Rows from block 11 of the encoder of a small image VQ-VAE, named by matrix and row number. Rows with one number within an expert belong to one neuron, the router's apart. Each number is 128 + 32 x the weight over its row's rms, rounded and kept within 0 to 255. All counts start at 0.
Before each expert's rows are labels from the 100 images, of 14976, where the router gives the expert most weight on average: "strongest on" is what is common among them; "lies over" is the class under the peak. Only what is clearly more common there than usual is listed. The data: aerial photos of the United States (SatlasPretrain).
# router: router (encoder.blocks.11.mlp.router.weight, 16x96), inputs 48-95
# gate: expert gate (encoder.blocks.11.mlp.gate, 16x96x96), inputs 48-95
# up: expert up (encoder.blocks.11.mlp.up, 16x96x96), inputs 48-95
# down: expert down (encoder.blocks.11.mlp.down, 16x96x96, transposed), outputs 48-95

# expert 4
strongest on: crop field
lies over: crop field
router.4 [107 116 127 125 140 134 150 201 152 226 119 128 131 155 125  86 132 155 138 142 174  54 103  87 134  63 116  49 189 134 106 115  76 122 140 155 136 131 104 147 121 132 130 141 111  92 158 154]
gate.0 [114 158 158 114 126 118   0  87 142 138 105  60 155 127 121 136  39 190 100 107 135 184 116 184 139 159 134 154 111 138 132 139 164 136  77 147 104 120 140 163 154 119 123 140 137 139  86 154]
up.0 [111 139 140 132 118 115 136 109 137 134 138  76 151 108 133 132 173 100 236 119 159 149 114 130 144 126 134 248 137 150 141 141  88 141 144 122 155 140 102 117 173 134 123 104 129 129 168  89]
down.0 [117 102 128 157 130 100 106 133  97 124 165  99 115 141  74 102 204  87 129 157 146 103 132  87 122 115 135 158 150 125 112 132 121 116 181 117 160 152 142 132 119 163 154 131 117 107 134  64]
gate.1 [140 172 135 162 130  98  60  78 170 146 228  73  91 161 125 127 158 146 118 125 124 132 149 153 151 182 114 146 143 116 123 129 116 133 108 139 186 126 129 109 141 126 112 119 111 116 158  96]
up.1 [105 129 108 178 107 143 143 149 112 111  92 157 109 117 121  92 104 135  85 177 124 146 107  75 109  94 139  44 106 173  90 125 141  97 140  91 103 105 166 134 179 179 150 178 117 104  84 198]
down.1 [171 129 122 147 143 114 130 143 149 135 119 182 147 138 135 118 187 109 158 147 155  87 112 106  87 108  89 105 142 138 113 116 111 129 128  92 170 149 124 130 132  88 140 139 166 144 156  48]
gate.2 [138 117 133  98  85 151  76 159 119 170 121  30 162 183 141 143 136 161 200 128 136 191 119 155 117 110 116 137 140 159 145 117 106 138  76 121  98 164 184  95 166 107 100 112 155 144 153 151]
up.2 [188 106 102  75 137 144 111 192  89 126 159  99 170 159 151 114 144 149 184 127 171 203 109 152 132  82 140 124 114 111 122 143 145 119 116 144  97 125 128 128 153 136 152 127 114  97 151 141]
down.2 [158 149 131 166 152  98  84 149 119 152 133 213 145 150 123  91 187  70 147 154 164 113 106  53 118 136 132 166 152 102  79 133 153 109 116 144 167 118 130 145 129 178 149 136  91  86 166  54]
gate.3 [117 128 162 230 113 107  30  73 154  89 118 100 137  88 115 141  84 220  67 118 143 126  87 125 118 187 113  95 112 168 147 146 132 117 134 111 169 136 176 166 119 125 125 116 152 144 105 125]
up.3 [186 133 126 113 162  87 140 122 136 126 165 135 142 149 100 135 185  67 158 108 128 127 116 214 145 113 133 131 138 146 127 145 100 134 110 122 121  91 123 108  80 143 127 130 127 132 186 138]
down.3 [ 89 195 103 126 148  60 107 168 129 105 112 246 140 138 113 174 101 108  92 133 150 148  81 109 143 164  96 130 116 174 148 150 104 153 148 132 179 124 121 121 120 140 102 102 142 115  98 109]
gate.4 [ 74 155  98 151 155 100 107  92 171  88 124  51  89 120  97 130 197 126 163 102 163 187 142 137 161 196 150 146 129 134 148 146 101 161 177 124 163  70 119 121 113 111 120  67 135 122 135  68]
up.4 [145  99 177 153 146 118 110  72 151  97  91 171 136  61 133 148  83  53 104 146 139 205 103  69 130 146 145  89 114 144 104 137 137 115  94 154 103  99  91 156 109 139 133 134 127 136 125 169]
down.4 [121 178 115 155  99 135 137 149 176 104 173 212 128 143 146 145 151  22 155 138 131 129  95  95 115 136  68 191 129 122 148 121  96 121 102  81 154 125 138 135 126 146 112  92 123 129 216 150]
gate.5 [155 119 176 158 108  90 124  83 103 166 103  88 144 147 145 132 109  98  95  90 143 171 148  65 158 123 137 198 127 118 136 134 163 130 190 131 132 118 104 141 140 141 129 109 136 140 105  70]
up.5 [175  94  95  82 152 132  83 135 121 156 180 133 166  80 111 129 140 195 118 117  97 140 157 151 142 156 136  66  88 116 141 128 149 132 125 136  61  97 126 163 100 110 119 145 126 144  90 132]
down.5 [124  90 128 139 103 159 176 127 130 118 200  46  84 121 111 141 212  65 161 139 121 113 143  87 112 101 107 193 155 132 130 107 121 124 159 103 149 138 144 115 131 140 125 134 141 152 164 102]
gate.6 [ 99 174  96 182 135 117  53 156 133 104 131 161  80 191 130 126  72 121  56 140 111 105 121 120 110 184 119 118 116 130 108 122 106 103 128 118 143 101  96 160 115 160 107 163 146 117  98 140]
up.6 [108  96  89 104 111 199 101 208  90 155 169 158 129 119 174 121  86 123 181 138 104 167 154 159 130 127 132 104 147 123 125 136 104 135  65 114 175 143 125  91 133 108 123 159 123 139 126 186]
down.6 [ 80 194 109 120  92 156 141 136 161  93 132 113 114 166 144 163  52 141 147 144 131 136 105 143 130 164  62 105  91 180 167 129 104 138 116 123  72 116 107 113 158 117  70  85 166 168 121 177]
gate.7 [ 66 151 131 150 139 162  73 141 124 120 129  84  92 171 139 120  95 164  90 111 116 180  88 126 170 231 113 133  97 120 151 139 126 134  88 115  60  86  97 149 178 122 109 105 123 140  95 158]
up.7 [136 141 104 142 144 125 115 143  72 127 255 186  94 141  92 135 121  97 109 115 120  83 125 103 147 104 125 136 151 134 130 159 111 124  71 144 154 136 152  87  79 163 140 170 119 126 101 153]
down.7 [117 126 136 140 119 139 128 142  89 125 157 100 100 140 105 160  72 152  64 123  91 144 146 128 138 142 152 133 142 123 168 141 131 109  87 140 113 131 138 139 108 155 125 124 124 131  64 221]
gate.8 [106  97 134 163  85 185 143  58 160  81 102  72  84 146 117 137 161 191 147 112  93 124 145 194 141 148  99  88  75 139 141 111 137 129 129 106 127 145 204 120 123 124 102 127 158 152 125 106]
up.8 [149 121 182 160 124 150 174 113 180 143  42  71 133 125 128 127 189 172 118 118 117 107 153 150 136 116 131  89 117 132 138 135 116 139 133 138 102 141 108 123 136 125 128 123 141 136 104  73]
down.8 [122  79 154 119 129 131 143  77 139 127  65   0 119 123  99  97 137 189 144 118 105 127 141 207 131 103 139  76 104 137 115 109 126 124 164 117 107 151 101 146 119 118 130 124 186 134  94 101]
gate.9 [119 165 210  96 129 113 155  68 108 122   9  72 153  76 101 121  94 140 181 107 151 202 104  48 150 108 133 144  58 151 129 137 126 147 125 132 110 166 175  90 143 130 130 102 135 115 152 129]
up.9 [140 127  51  92 158 129  89  93 195  98 147 127 132  87 206 142  95 174 121 118 146 107 104 204 129 142 138 165 144 105 136 128 153 125  73 127 110 126  81 130 192 103 135 133 123 126 128 146]
down.9 [110 115 105 163 133 130 161 152 158 104 175 144 126 161 114 140 185  64 172 109 161  82 120  85 141 124 121 128 113 135 130 122 102 145 162 114 183 132 126 107 120 123 120 107 136 121 177  26]

# expert 13
strongest on: building
lies over: building
router.13 [168 139 133 124 124 150 161 208 137 138 165 127 143 118 149  88 167 100 169 109 156 159 151  64 128 140 118 211 111 118 112  89 147 194 142  84 170 175 179 121  66 103 127  85 120 139 174  75]
gate.0 [123 139 159 142 113  96  69 122 101 159  79 103 112 120  90 113 137 145  56 153 110 126 133 196 104 105 108 141 141 142 109  95 153  98  86  93  95 138 126 134 122 162 144 154 154 104 114 167]
up.0 [120 137 178 158 100 168  93  69 132 156  70 146  86 128 122 112 112 145  96 140 156 143  77 138 112 139 134 184 150 130 104 116 156  78  98 114 108 144 122 154 150 183 164 180 118  96  92 140]
down.0 [206  97 147  64 148  98 161 125  97 159 121 126 203 103 146  98 136 141 170 103 135 170 195 116 136 100 145 171 122  59 118 146 162 140 140 158  89 106 170  96 138  74 135 112  82 119 140 116]
gate.1 [ 52 101 157 160 155 116 117 157 130 111 100 127  83 141  57 157 106 122 122 111 130  94  93 144 146 186 127 150 110 196 150 146 107 139 125 141 123  64  76  92 186 154 112 118 156 157 103 154]
up.1 [ 99 154 120 183 137 155 118  81 141 134 155 125  60 147 126 124 116 110 105 134 165 106  87 137 123 145 139 133 159 109 110 142 165  96  82 110 131  53  91 169  94 197 182 175 121  94 110 146]
down.1 [197 120 168  46 104  84 161 162  90 157 133 173 221 162 128 119 122 133 146 137 119 182 199 118  94 104 111 110 149 101 132 100 152 116 147 116  81 143 162 110 117  84 128 126 114 132 143  87]
gate.2 [116 128 129 149 125  70 114 143  94  95 116 165 136 170  42 148 101 154  87 103  91 165 119 176 151 158 133 104 120 173 151 140 119 135 150 155 116  79 130 144 134 120  97 110 141 158  60 143]
up.2 [178 136 165 118  56 111  98 120  99 136 166 166 135 165 108 123 106 157  98 173  76 115 143 156 110 115 105  96 208 139 122  83 147  99 125 109  85 181 150 202 101 124 118 150 140 147  82 124]
down.2 [162 104 115 167 134 172 141 145 159 165 188 122 107 145 155 105 205  62 170 144 158  95 148  86  98  96 122 173 146  99  96 121 126 119  99 110 173 148 171 125 117 144 150 158 122 100 190  76]
gate.3 [133 205 155 135 110 143 119 109 101 160  54 126 173  87 149 125 110 143 154  83 147 144 149 188 143 156 141  56  79 146 142 156 138 165 120 154  90  62  54 133 135 102 129  98 118 128 152 165]
up.3 [151  74 190 105 113 103 132 115 189 170 150 138 137 127  88 114 126  79 125 141 113 143 157 150 128  86 150 106 173 144 117 119 129 121 164 130 150 193 120  96 119 135 155 150 113 127 114 160]
down.3 [149  72 139 104 114 123  74  75  88 155  89  58 127  87  71  95 122 215  89 158 126 146 160 183 115  88 146  93 148 115  97 122 170  75 107 137  85 150 140 196 106 137 157 171 119 103  80 143]
gate.4 [118 147  87 206 100 138 133 146 139 142 155 123  79 127 115 151 104 107 121 131 115  76  73 123 109 104 110  41 151 177 137 113 121 124 140  70 126 136 144 142 103 152 108 138 212 147 139 139]
up.4 [128  11 204 136 201 150 130 177 140 106 167 108 142 163 149 135 151 115 154 100 132 187 132 132 155 153 184 152  83 114 147 168 114 144 165 153 197  93 136 128 144 112 135 124 102 133 148 119]
down.4 [114 148  97 131 100 165 191 162 177  90 151 125 113 160 143 182 128 121 151 100  94  91 120 127 143 150  97 129  98 176 176 112  65 196 147  96 125 142 126  88 137  85  74  77 174 182 141 127]
gate.5 [ 77 145  79 152 177  82 138 127 189  82 144 133 105 164 102 172  98 138 124  92 164 159  45 140 179 187 176 118 116 173 159 175 108 135 123 151 172 100 106 107 137 129 113 111 121 153  90 137]
up.5 [120  74 119 105 150 141 117 143  92 104 108  88  62 118 155 125 133 143 104 123 124 123 104 159 142  97 163 183 154 127 145 137 121 115 134 136 122 148  99 109  87 150 169 135  76  74 135 122]
down.5 [ 62 212 134 184 127 167 143 121 149 102 134 131  51 146 138 147  92 133 103  95 115  84  54 155 162 152 126  77 112 174 142 141  87 140 136 121 162 100  67 104 141 148 121 112 145 157 110 184]
gate.6 [ 80 100 145 205 145 136 139 141 182  90 147 112  63  97  99 126 102 131 119 130 174 115  53 147 123 182 119 141  93 189 124 146 121 121 145  93 151  95  98  99 134 202 145 144 161 108 126 124]
up.6 [ 67  82  93 196 162  94 131  74 155  76 136 193  91 128  89 130 138 112 115 136 156 129  45 118 126 156  92 108 134 161 105 119 118 113  91  75 156  72 127 133 115 174 155 153 144 100 127 122]
down.6 [209  99 184  53  91 114 135 125  79 168 127 134 204 141 115 104 123 163 114 143 101 202 189 146  82  89 104 115 139  93  93  93 172 101 114 122  64 132 183 138 135  95 131 142 117 127 124 135]
gate.7 [122 159 118 161  94 158 122 143  92 134 150 129 104 163 118 140 128 126  63 155  94 114 118 150 103 156  77 113 127 170 125 104 111  97  95  72 101 142 124 128 138 166 123 167 215 147 120 162]
up.7 [127 187  99 157  97 196 123 164 169 137 148  98  77 118 149 131 153 102 106 138 128 115 113 162  96 113  94 104 102 111 115 114 144 111  96  85 116 147 102 114  92 172 154 157 156 108 153 175]
down.7 [156 116 148 148  70 150 109 121 126 163 154 108 112 151 107 112 138 146 117 200 106 138 154 135  39  96  77 107 186 154  97  64 129  85  93  64 132 203 143 170 106 157 133 180 165 128 152 130]
gate.8 [129 148 133 157  46 140 134 172 140 147 118 130 117 145 136 116 144 111 131 176 136  97 122 143  93 123  62 116  96 149 102  80 109  94 125  63 138 174 101 116 126 178 142 159 163 112 148 138]
up.8 [124 145   0 138 141 108 145 148 128 112  84 134 143 170 114 139 118 166 139 109 118 166 126 123 137 119 132  90  96 107 134 147 143 143 129 148 104 111 136 121 208  87 111 121 133 140 129 114]
down.8 [150 127 150 156 109 152 105 137 121 187 166 104 108 151 122  91 163 126 114 176 141 136 139 133  73  82  99 131 200 131  58 100 166  75  69  89 159 172 163 168  89 165 159 187 137 103 167 110]
gate.9 [122 123  90 130  98 111 129 134 113 138 144 182 122 163  76 136 102 151 128 163  90 102 129 131 108 160  97 131 186 173 121  85  99 130 163  86  94 159 106 112 140 132  92 125 200 148 124 120]
up.9 [150 123 137 115 110 128 136 100  55 142 117 146 138 153 146 121 116 178  82 117 109 161 121 152 132 144 122 162  86 116 131 126 117 110 132 156 160  97 111 138 249 124 137 132 127 127  92 154]
down.9 [ 52 157 106 184 141 171 127 125 199  90 123 145  63 144 162 167 107  98 127 110 125  96  44 131 157 169 124 117 103 180 156 147  87 146 114 131 170 100  63 114 130 139 117 123 156 145 142 153]

# expert 1
strongest on: building
lies over: building
router.1 [121 130 152 132 119 155 123  97  56 140 145 163  61 124 155 129 167  86 165 107 123 105 112 165 132 128  91 136 114 142 101 110 132 112  76 159 104 134 113 122  79 156 134 154 112 161 165 103]
gate.0 [171 104 127  94 123  95 157  72 142 166 109 189 194 127 114 159 130 122 140 106  69 102 176 152 134 142 105 116 163 160 162 117 121 167 165 126  90 133 175 164 154  87  41  81 156 222 134 111]
up.0 [119 152  55 136 150  93  97 146  94 159 116 131 132 124 118 125 120 136 128  57 117 138 137 127 199 154 172  80 212 101 159 182 101 145 146 212  98  91 183 199 173 111 135 106 103 125 100 118]
down.0 [ 78 147 130 184 160 137 103 106 126 125  78  82  68 118 116 113 116 176  88 129 141 109  91 194 146 126 161  73 111 144 118 159 145  93 130 168 160 120  43 145 111 169 147 149 137 124  90 154]
gate.1 [101 140 158 175 171 130  68 159 163 123 101  79 101 141 125 112 127 186  52 144 144 133  81 199 125 166 133 110 125 145 122 139 144  77 101 118 135  57  94 172 135 168 146 175 110 107  64 154]
up.1 [140 134 132 142 124 140 125  89  42  95 116 137 118 246 136 114 148 113 132 131 120 141 133  98  62 159  98  89 201 118 103 100 157 127 124  72 126 142  96 197 111 116 127 136 131 126 133 169]
down.1 [114 143 127 150 128 129  72  76 116 144  91 104  94  89 108 115  95 169  69 141 151 136  95 169 122 124 143 100 148 140 102 140 169  95  99 145 130 125 102 161 121 173 177 178 110  93  64 180]
gate.2 [ 81 128 132 164 103 108  96  92 130 117 141 168 104 162 128 201 133  99 117 181 139 103  96 109 102 164 104 119 133 193 156 102  76 115 111  52 124 140 137 126 102 189  78 135 180 171 124 160]
up.2 [130  81 183 129 148 135 156 144 147 110  96  77 141 159 102 114 154 173 171  58 127  84 147 142 177 140 169 149  88 105 145 142 149 144 121 180 170 102 135 115 146 110 136 128 129 102 139 124]
down.2 [156  83 188  55 120  79 105  72  98 154  46  98 200 104 104 124  88 186 109 131  96 171 178 171 114 107 126  73 133  92 128 115 172 116 129 153  67 133 112 148 139 110 144 130 123 132  76 122]
gate.3 [ 81 142  56 145 128  85 109 166 117 121 137 161 123  85 121 160 104 106 115 104 145 158 126 154 182 216 156 125 106 136 176 142 116 153 151 142 130 105 155 132 123 172 118  77 115 132 105 113]
up.3 [121  20 148 145 108 105 121 154 106 123 132 178 135  84 102 141 141  77 124 141 120 123 151  78 143 135  66 206 106 138 146 108  95 126 167 105 153 119 171 139 126 125  91  80 153 154 120  85]
down.3 [102 138  99 125 179 129 139 153 148 120 151 173 135 137 165 140 140  58 181  92 177 106 102  52 158 159 164 185 115  99 141 182 111 141 151 165 144  67 119  91 136 122 133 115  78 120 151 129]
gate.4 [117 135 122 102 143 124 112 153 187 156  60  65 140 199 150 158 110 159 118 111  91 154 132 133 116  99 110 161  59 132 127 119 190 114  75 150  79 162 125 167 140 110 127 150 153 151 138 141]
up.4 [159 120  32 102 164 122  92 132 134 109 159 140 144 156 116 132 169 122 114 130 152 163 131  70 150 125 146 127  84 132 135 129 104 138 130 143 148 148 118 242  84 152 128 104  76 102 104  97]
down.4 [ 86 151 129 142 150  29 115 132  83  83 108 151 138 135  97 129 142 123 118 114 145 109 105 109 150 154 128 110 127 150 137 128 103 152 189 137 155 114  90 121 120 128 117  86 122 127 100  83]
gate.5 [141 117 158 103 111 107 120 111 120 119 164 170 167 122 110 157 110 150 128  86  63 124 154  95 162 141 124  58 128 146 212 132 115 160 175 159  89 120 134 159 146  97  43  67 155 219 109  99]
up.5 [108 116 154 133 121 162  93 123 138 114 127 165 113  98 126 200  92 124 126  60 140 118 128 164 200 172 157 204  90 150 211 163  93 169 149 127 125  60  99 117 161 136  91 107 137 168 102 148]
down.5 [154  97 163  51 101  93 179 156 110 120 128 147 187 106 118 146 101 127 150 111  62 128 181 115 144 151 107 101 121 147 163 122  95 166 174 140  64 124 154 116 148  78  83  88 154 175  91 117]
gate.6 [ 98 140  93 144 189 110 132  94 221  95 154  99 102 135 106 125 108 133 137 139 116 124 127 149 174 174 192 139  95 132 127 158  91 140 115 163 131  95 136  38 174 153 176 155 107  86 126 139]
up.6 [ 97 190  35 131 142  94 111 112 161 160  91 113 123  79 122 130 110 145 116 140 122  84 174  73 122   9 156  68  75 170 143 151 127 127 109 123 163 134 191 129  94 176 153 135 148 139 129 179]
down.6 [139 116 112 145 141 115 131 143 127 163 146 142 130 135 134 100 203  76 161 131 164 108 138  81 114  98 128 186 136  68 106 136 122 118 143 107 149 137 135 125 134 127 143 143 105 102 171  75]
gate.7 [149 123  95 114  61 116  94  84  88 118 166 152 159 177  98 133 138 116 107 163 133 118 129 113  93 144  80   0  87 154 117  43 131 103 106 110 138 141 105 172  89 149 101 166 147 159 137 182]
up.7 [ 96 158 101 171 170 111 145 142 128  95 111 174 152  39 146 156 130  87 131  95 126 167 124  94 163 107 137 160 165 137 183 181  90 173 149 157 102  75 202  83 148 110 107  81 106 160 126 142]
down.7 [104 156 146  95 112 105 121 117  97 106  63 130 134 123  84 142  61 176  93 122  85 139 111 170 132 160 116  84 113 174 157 121 119 131 146 127 115 129  88 133 132 113  92 106 167 162  53 165]
gate.8 [126  99 122 133  94 123 133 152 214 142 113  85 154 124 100 175 102 175 115 114  93 135 141 138 160 131 127 110 102 180 186 125 124 148 159 135 118 114 140 148 143 105  68  91 198 196 111 113]
up.8 [171  91  75 103 126 132 110 136 184 141  78  95 162  88 114  93 136 155 126 109 131 163 132 130 152 121 183 204  99  98 123 157 183 112 118 168  81 110  66  64 145 104 155 129  80  91 125 130]
down.8 [134 126 111 180 157 189 136 134 174 158 161 129 116 125 168 107 181  76 180 144 162 114 127  98 113  89 132 152 128  75  98 132 130 116 106 112 152 137 154 131 128 144 165 153 101 102 204  70]
gate.9 [108 127 100 176 114 132  59 159 170 124 149 157  98 156 142 151 111 144 114 132 129 126  93 142 130 146 101  95  82 165 151  93 106 133  73  76 125 103 101 156 144 158 131 144 164 153 118 189]
up.9 [133  36  81 126 142 112 129 112 190 106 107 141 150 195 141  97 140 102 135 143 146 176 159  36 109  99 104  79  58 148 153  97 121 145 111 111 155 113 160  68 138  98 107 121 155 165 140 113]
down.9 [141 116 154  57 104  71 106 116  84 113  91 121 189 127  83 142  90 172  86 126  65 159 175 154 132 136 112 115 126 151 154 101 125 136 151 131  72 135 125 149 135 108  93 108 153 167  67 148]

# expert 9
strongest on: crop field
lies over: crop field
router.9 [101 119 120 140 177 159 136 212 136 196 118 132 116 159 141  73 127 151 139 191 129  51 112  93 163  89 135  64 185 151 149 150 110 117 133 129 150 137 106 165 136  95 146 151 114 102 156 167]
gate.0 [133 138 134 138 125  81 136 127 150  94 137  95 140 130 116 135 202  91 183 113 159 140 138 106 130 146 123 215 133 151 136 123 119 137 137 129 141 146 158  83 110 140 110  91 140 126 185  35]
up.0 [129  78 152 123 113 158 202 120 117 116 126 128 131 165 130 156 183  80 168 141 107  88 156 119 103  73 113 148 156 138 135 115  93 152 171 108 163 216  94 104 123 116  88  84 151 136 168  63]
down.0 [114 117 135 100 123 131  81  76  96 127  90 102 127 106 124 139  65 198  69 129 109 152 131 186 130 148 131 107 136 130 130 120 152  96  92 129  92 122 119 147 129 142 139 164 124 126  81 232]
gate.1 [127 125  87 105 129 139  70  89  88  90 160 126 158 102  84 109 113 136 170 136 136  78 131 192 128 139 129 177 119 150 118 135 175 147 127 135 155 172 137 128 126 101 121 137 126 132 165 135]
up.1 [101 103  98 124 130 208  92 157 103  78 240 112 120 121 103 119 115 127 191 161 129  89 119 161 126 123 134 112 142 147 118 120 107 134  96 123 143 152 108 143 140 138 131 134 125 128 211 145]
down.1 [175  80 177 104 106 105  98 127  88 161 133 134 170 124  95  66 159 156 112 154 147 148 167 103  89 103 113 125 160 109  71  96 167 113 136 100 111 181 143 145 108 136 166 141 118  69 119  45]
gate.2 [ 93 129 133 125 126 150  70  99 107  79 214 126 115 136  65 125 157 120 171 151 105  71 128 118 119 135 120 142 166 136 118 118 126 126 132 127 138 190 116 152  95 131 114 137 124 141 173 124]
up.2 [ 86 113 138 119 131 158  58 119 122  13 171 197 129  90  88 134 132 111 166 134  99  90 117 132 126 111 142 138 157 123 125 135 155 147 146 148 119 138 121 149 139 128  96 123 117 140 148 120]
down.2 [190 165 133 104 119  83  89 145 125 139  82 230 190 142 155 115  83 145  99 147 160 186 137 143  88 123  92 106 146 118 101 118 158 121 107 130 103 140 128 131 122 104 137 123 102 112 151  60]
gate.3 [149  97 118 143 131 155 181 179  69 118 167 223 156 138 156 108 129 109 101 135 130  55 114 154 121  99 167  85 134  98 119 158 104 121 113 140 124 112  59 148 118 134 161 131 101  94  90 155]
up.3 [171 200 104 140 132  96  99 145 167 111 122 213 169 152 180 128  87  83 143 122 160 186  93 159 127 133 118 147 110 134 120 130 123 135 127 135 143 110  85  89 106 126 125 123 128 122 185  99]
down.3 [112  50 150 121 123 139 151  90  91 125 168   8 102 115  93 125 171 134 144 126  86  91 156 114 134 109 144 136 141 117 131 122 121 113 153 126 111 139 139 136 147 134 130 141 159 150  98 202]
gate.4 [132 145 130 120 128  94 181 143 135  69 149 167  30 169 128 117 167  68  65 151 100 161 146 110 114 117 135 172 146 145  98 112 110 105 147 129 131 127 176  92 173 173 136 135 106 152 125 173]
up.4 [183 201 126 136 151 151 142  62 156 109 108 111 107 109 119 151 182  96  99 101 158 141 118  56 141 156 133 143 140  99 149 133 119 112 132 131  99 139 168 141 172 143 125 118 129 120 134 121]
down.4 [148  57 148 117 119 194 175 118 158 157 124  31  86 102 132 131 160 165 119  94 102 110 163 113 141  61 155  95 129 138 107 125 182  76 111 107  99 156 125 139 124 142 157 185 143 121 113 177]
gate.5 [151 124  71  38 125  92 152 122  70 162  93  64 173 171 130 112  95 138 171 129 127 192 118 122 148 116 129 164 123 125 112 118 145  97 139 147 103 178 142 132 165 106 142 125 112 115 111 140]
up.5 [113 102 175 100 136 172 202 131 119 162 126 107 106 150 208 116 127 102 182 111 133 191 112 205 150 115 118 118 107 104 105 112 134 130 121 132 144 160 160  67 126 111 151 125 116 106 203 178]
down.5 [114 143 134 113 138  31  98 130  73 128 131 155 157 122  66 117 139 136 111 124 144 126 111 102 131 149 151 142 158 135 116 128 112 130 194 145 143  99 113 144 133 146 148  92  91 103  64 128]
gate.6 [173  88 118 148 142 149 153 212  43  75 168 243 134 135 120 121 149  90 115 129  68  71 131 107 133  98 141 138 102 116 136 139  89 119 145 131  92 107 113 147  93 134 147 116 114 124 122 143]
up.6 [143 130 134 145 129 147 104 127 120 129  64 157 132 132 162 132  47 183  89 128 131 158 113 186 118 113 134  89  90 137 121 130 137 128  93 129 112 119 122 115 106 129 136 135 132 129 128  87]
down.6 [119  85 122 119 126 117 141 129  98 127 194  64 126 117  94 124 201  97 152 124 118  97 157  54 136 123 137 188 152 124 135 123 119 129 155 126 131 132 140 135 137 137 131 121 131 136 122 131]
gate.7 [129 108 206 163 106 132 138 135 111 141 115 209 131 172 103 127 166  85 138 140 100 110 140  49 118 114 119  72 132 111 118 125  95 122  95 145 101 177 213  39  90 115 114 115 125 136 159 109]
up.7 [116 146 175 159 129 119 152  99  90 138 110 209 116 169  70 132  95  92  80 112 126  91 119  81 143 108 145  40 104 121 145 131 103 146 104 146 152 133 196 102 148 141 132 111 131 130  74 183]
down.7 [133 146 119 109 113 149 111 109 129 130  97 128 124 112 130 139  54 183  48 138 125 159 116 175 121 129 111  80 135 149 130 125 142 114 100 133  98 120 128 142 113 130 117 151 152 135  94 207]
gate.8 [134 189 120 150 118 166  93 148 137 106 100  93 145 172 140 170 140 129 159 102  43 165 144 214 129  92  98 102 107 125 142 124 126 135 101 139 124 121 209 194 127  45  99 118 153 172 135 144]
up.8 [130 131 170 139 122 115 144  96 227 117 144 186 127 159 115 156 149  73  91  91 102 109 130  74 173 193 123 142 102 131 170 140  88 161 212 147 160 105 166  97 179 117 131  87 130 124  85 123]
down.8 [139  54 161 147  85 127 109 154 119 142 165  82 127 138 130 109 173 113  76 189 139 147 135 150  68 132  68 142 173 148 101  96 149  91 161  60 147 170 140 155  97 162 127 158 150 119 133  58]
gate.9 [154 167 133 215  94 146  91 133 177 103 128  69  78 111  91 141 166 148  92 150 103 124 119  92 120 138 119 187 121 132 113 112 115 118 116 106 155 157 154 150 101 140 128 149 128 136 120  49]
up.9 [158 105 144 170 119  89 160  89 141 185 109 175 157 182 152 137 108  90 103 101 161  97 139  82 163 118 135  62  70 143 140 125  87 161 140 145  91 107 150  59  91 107 124 111 149 113 109 119]
down.9 [119 164 119 144 113  56 128 111 103 113 154 221 168 155 132 125 170  43 168 113 146 118  91  64 103 141  95 188 144 119 132 147 111 127 164 132 165 116 150 107 132 148 149 109  76 119 178  86]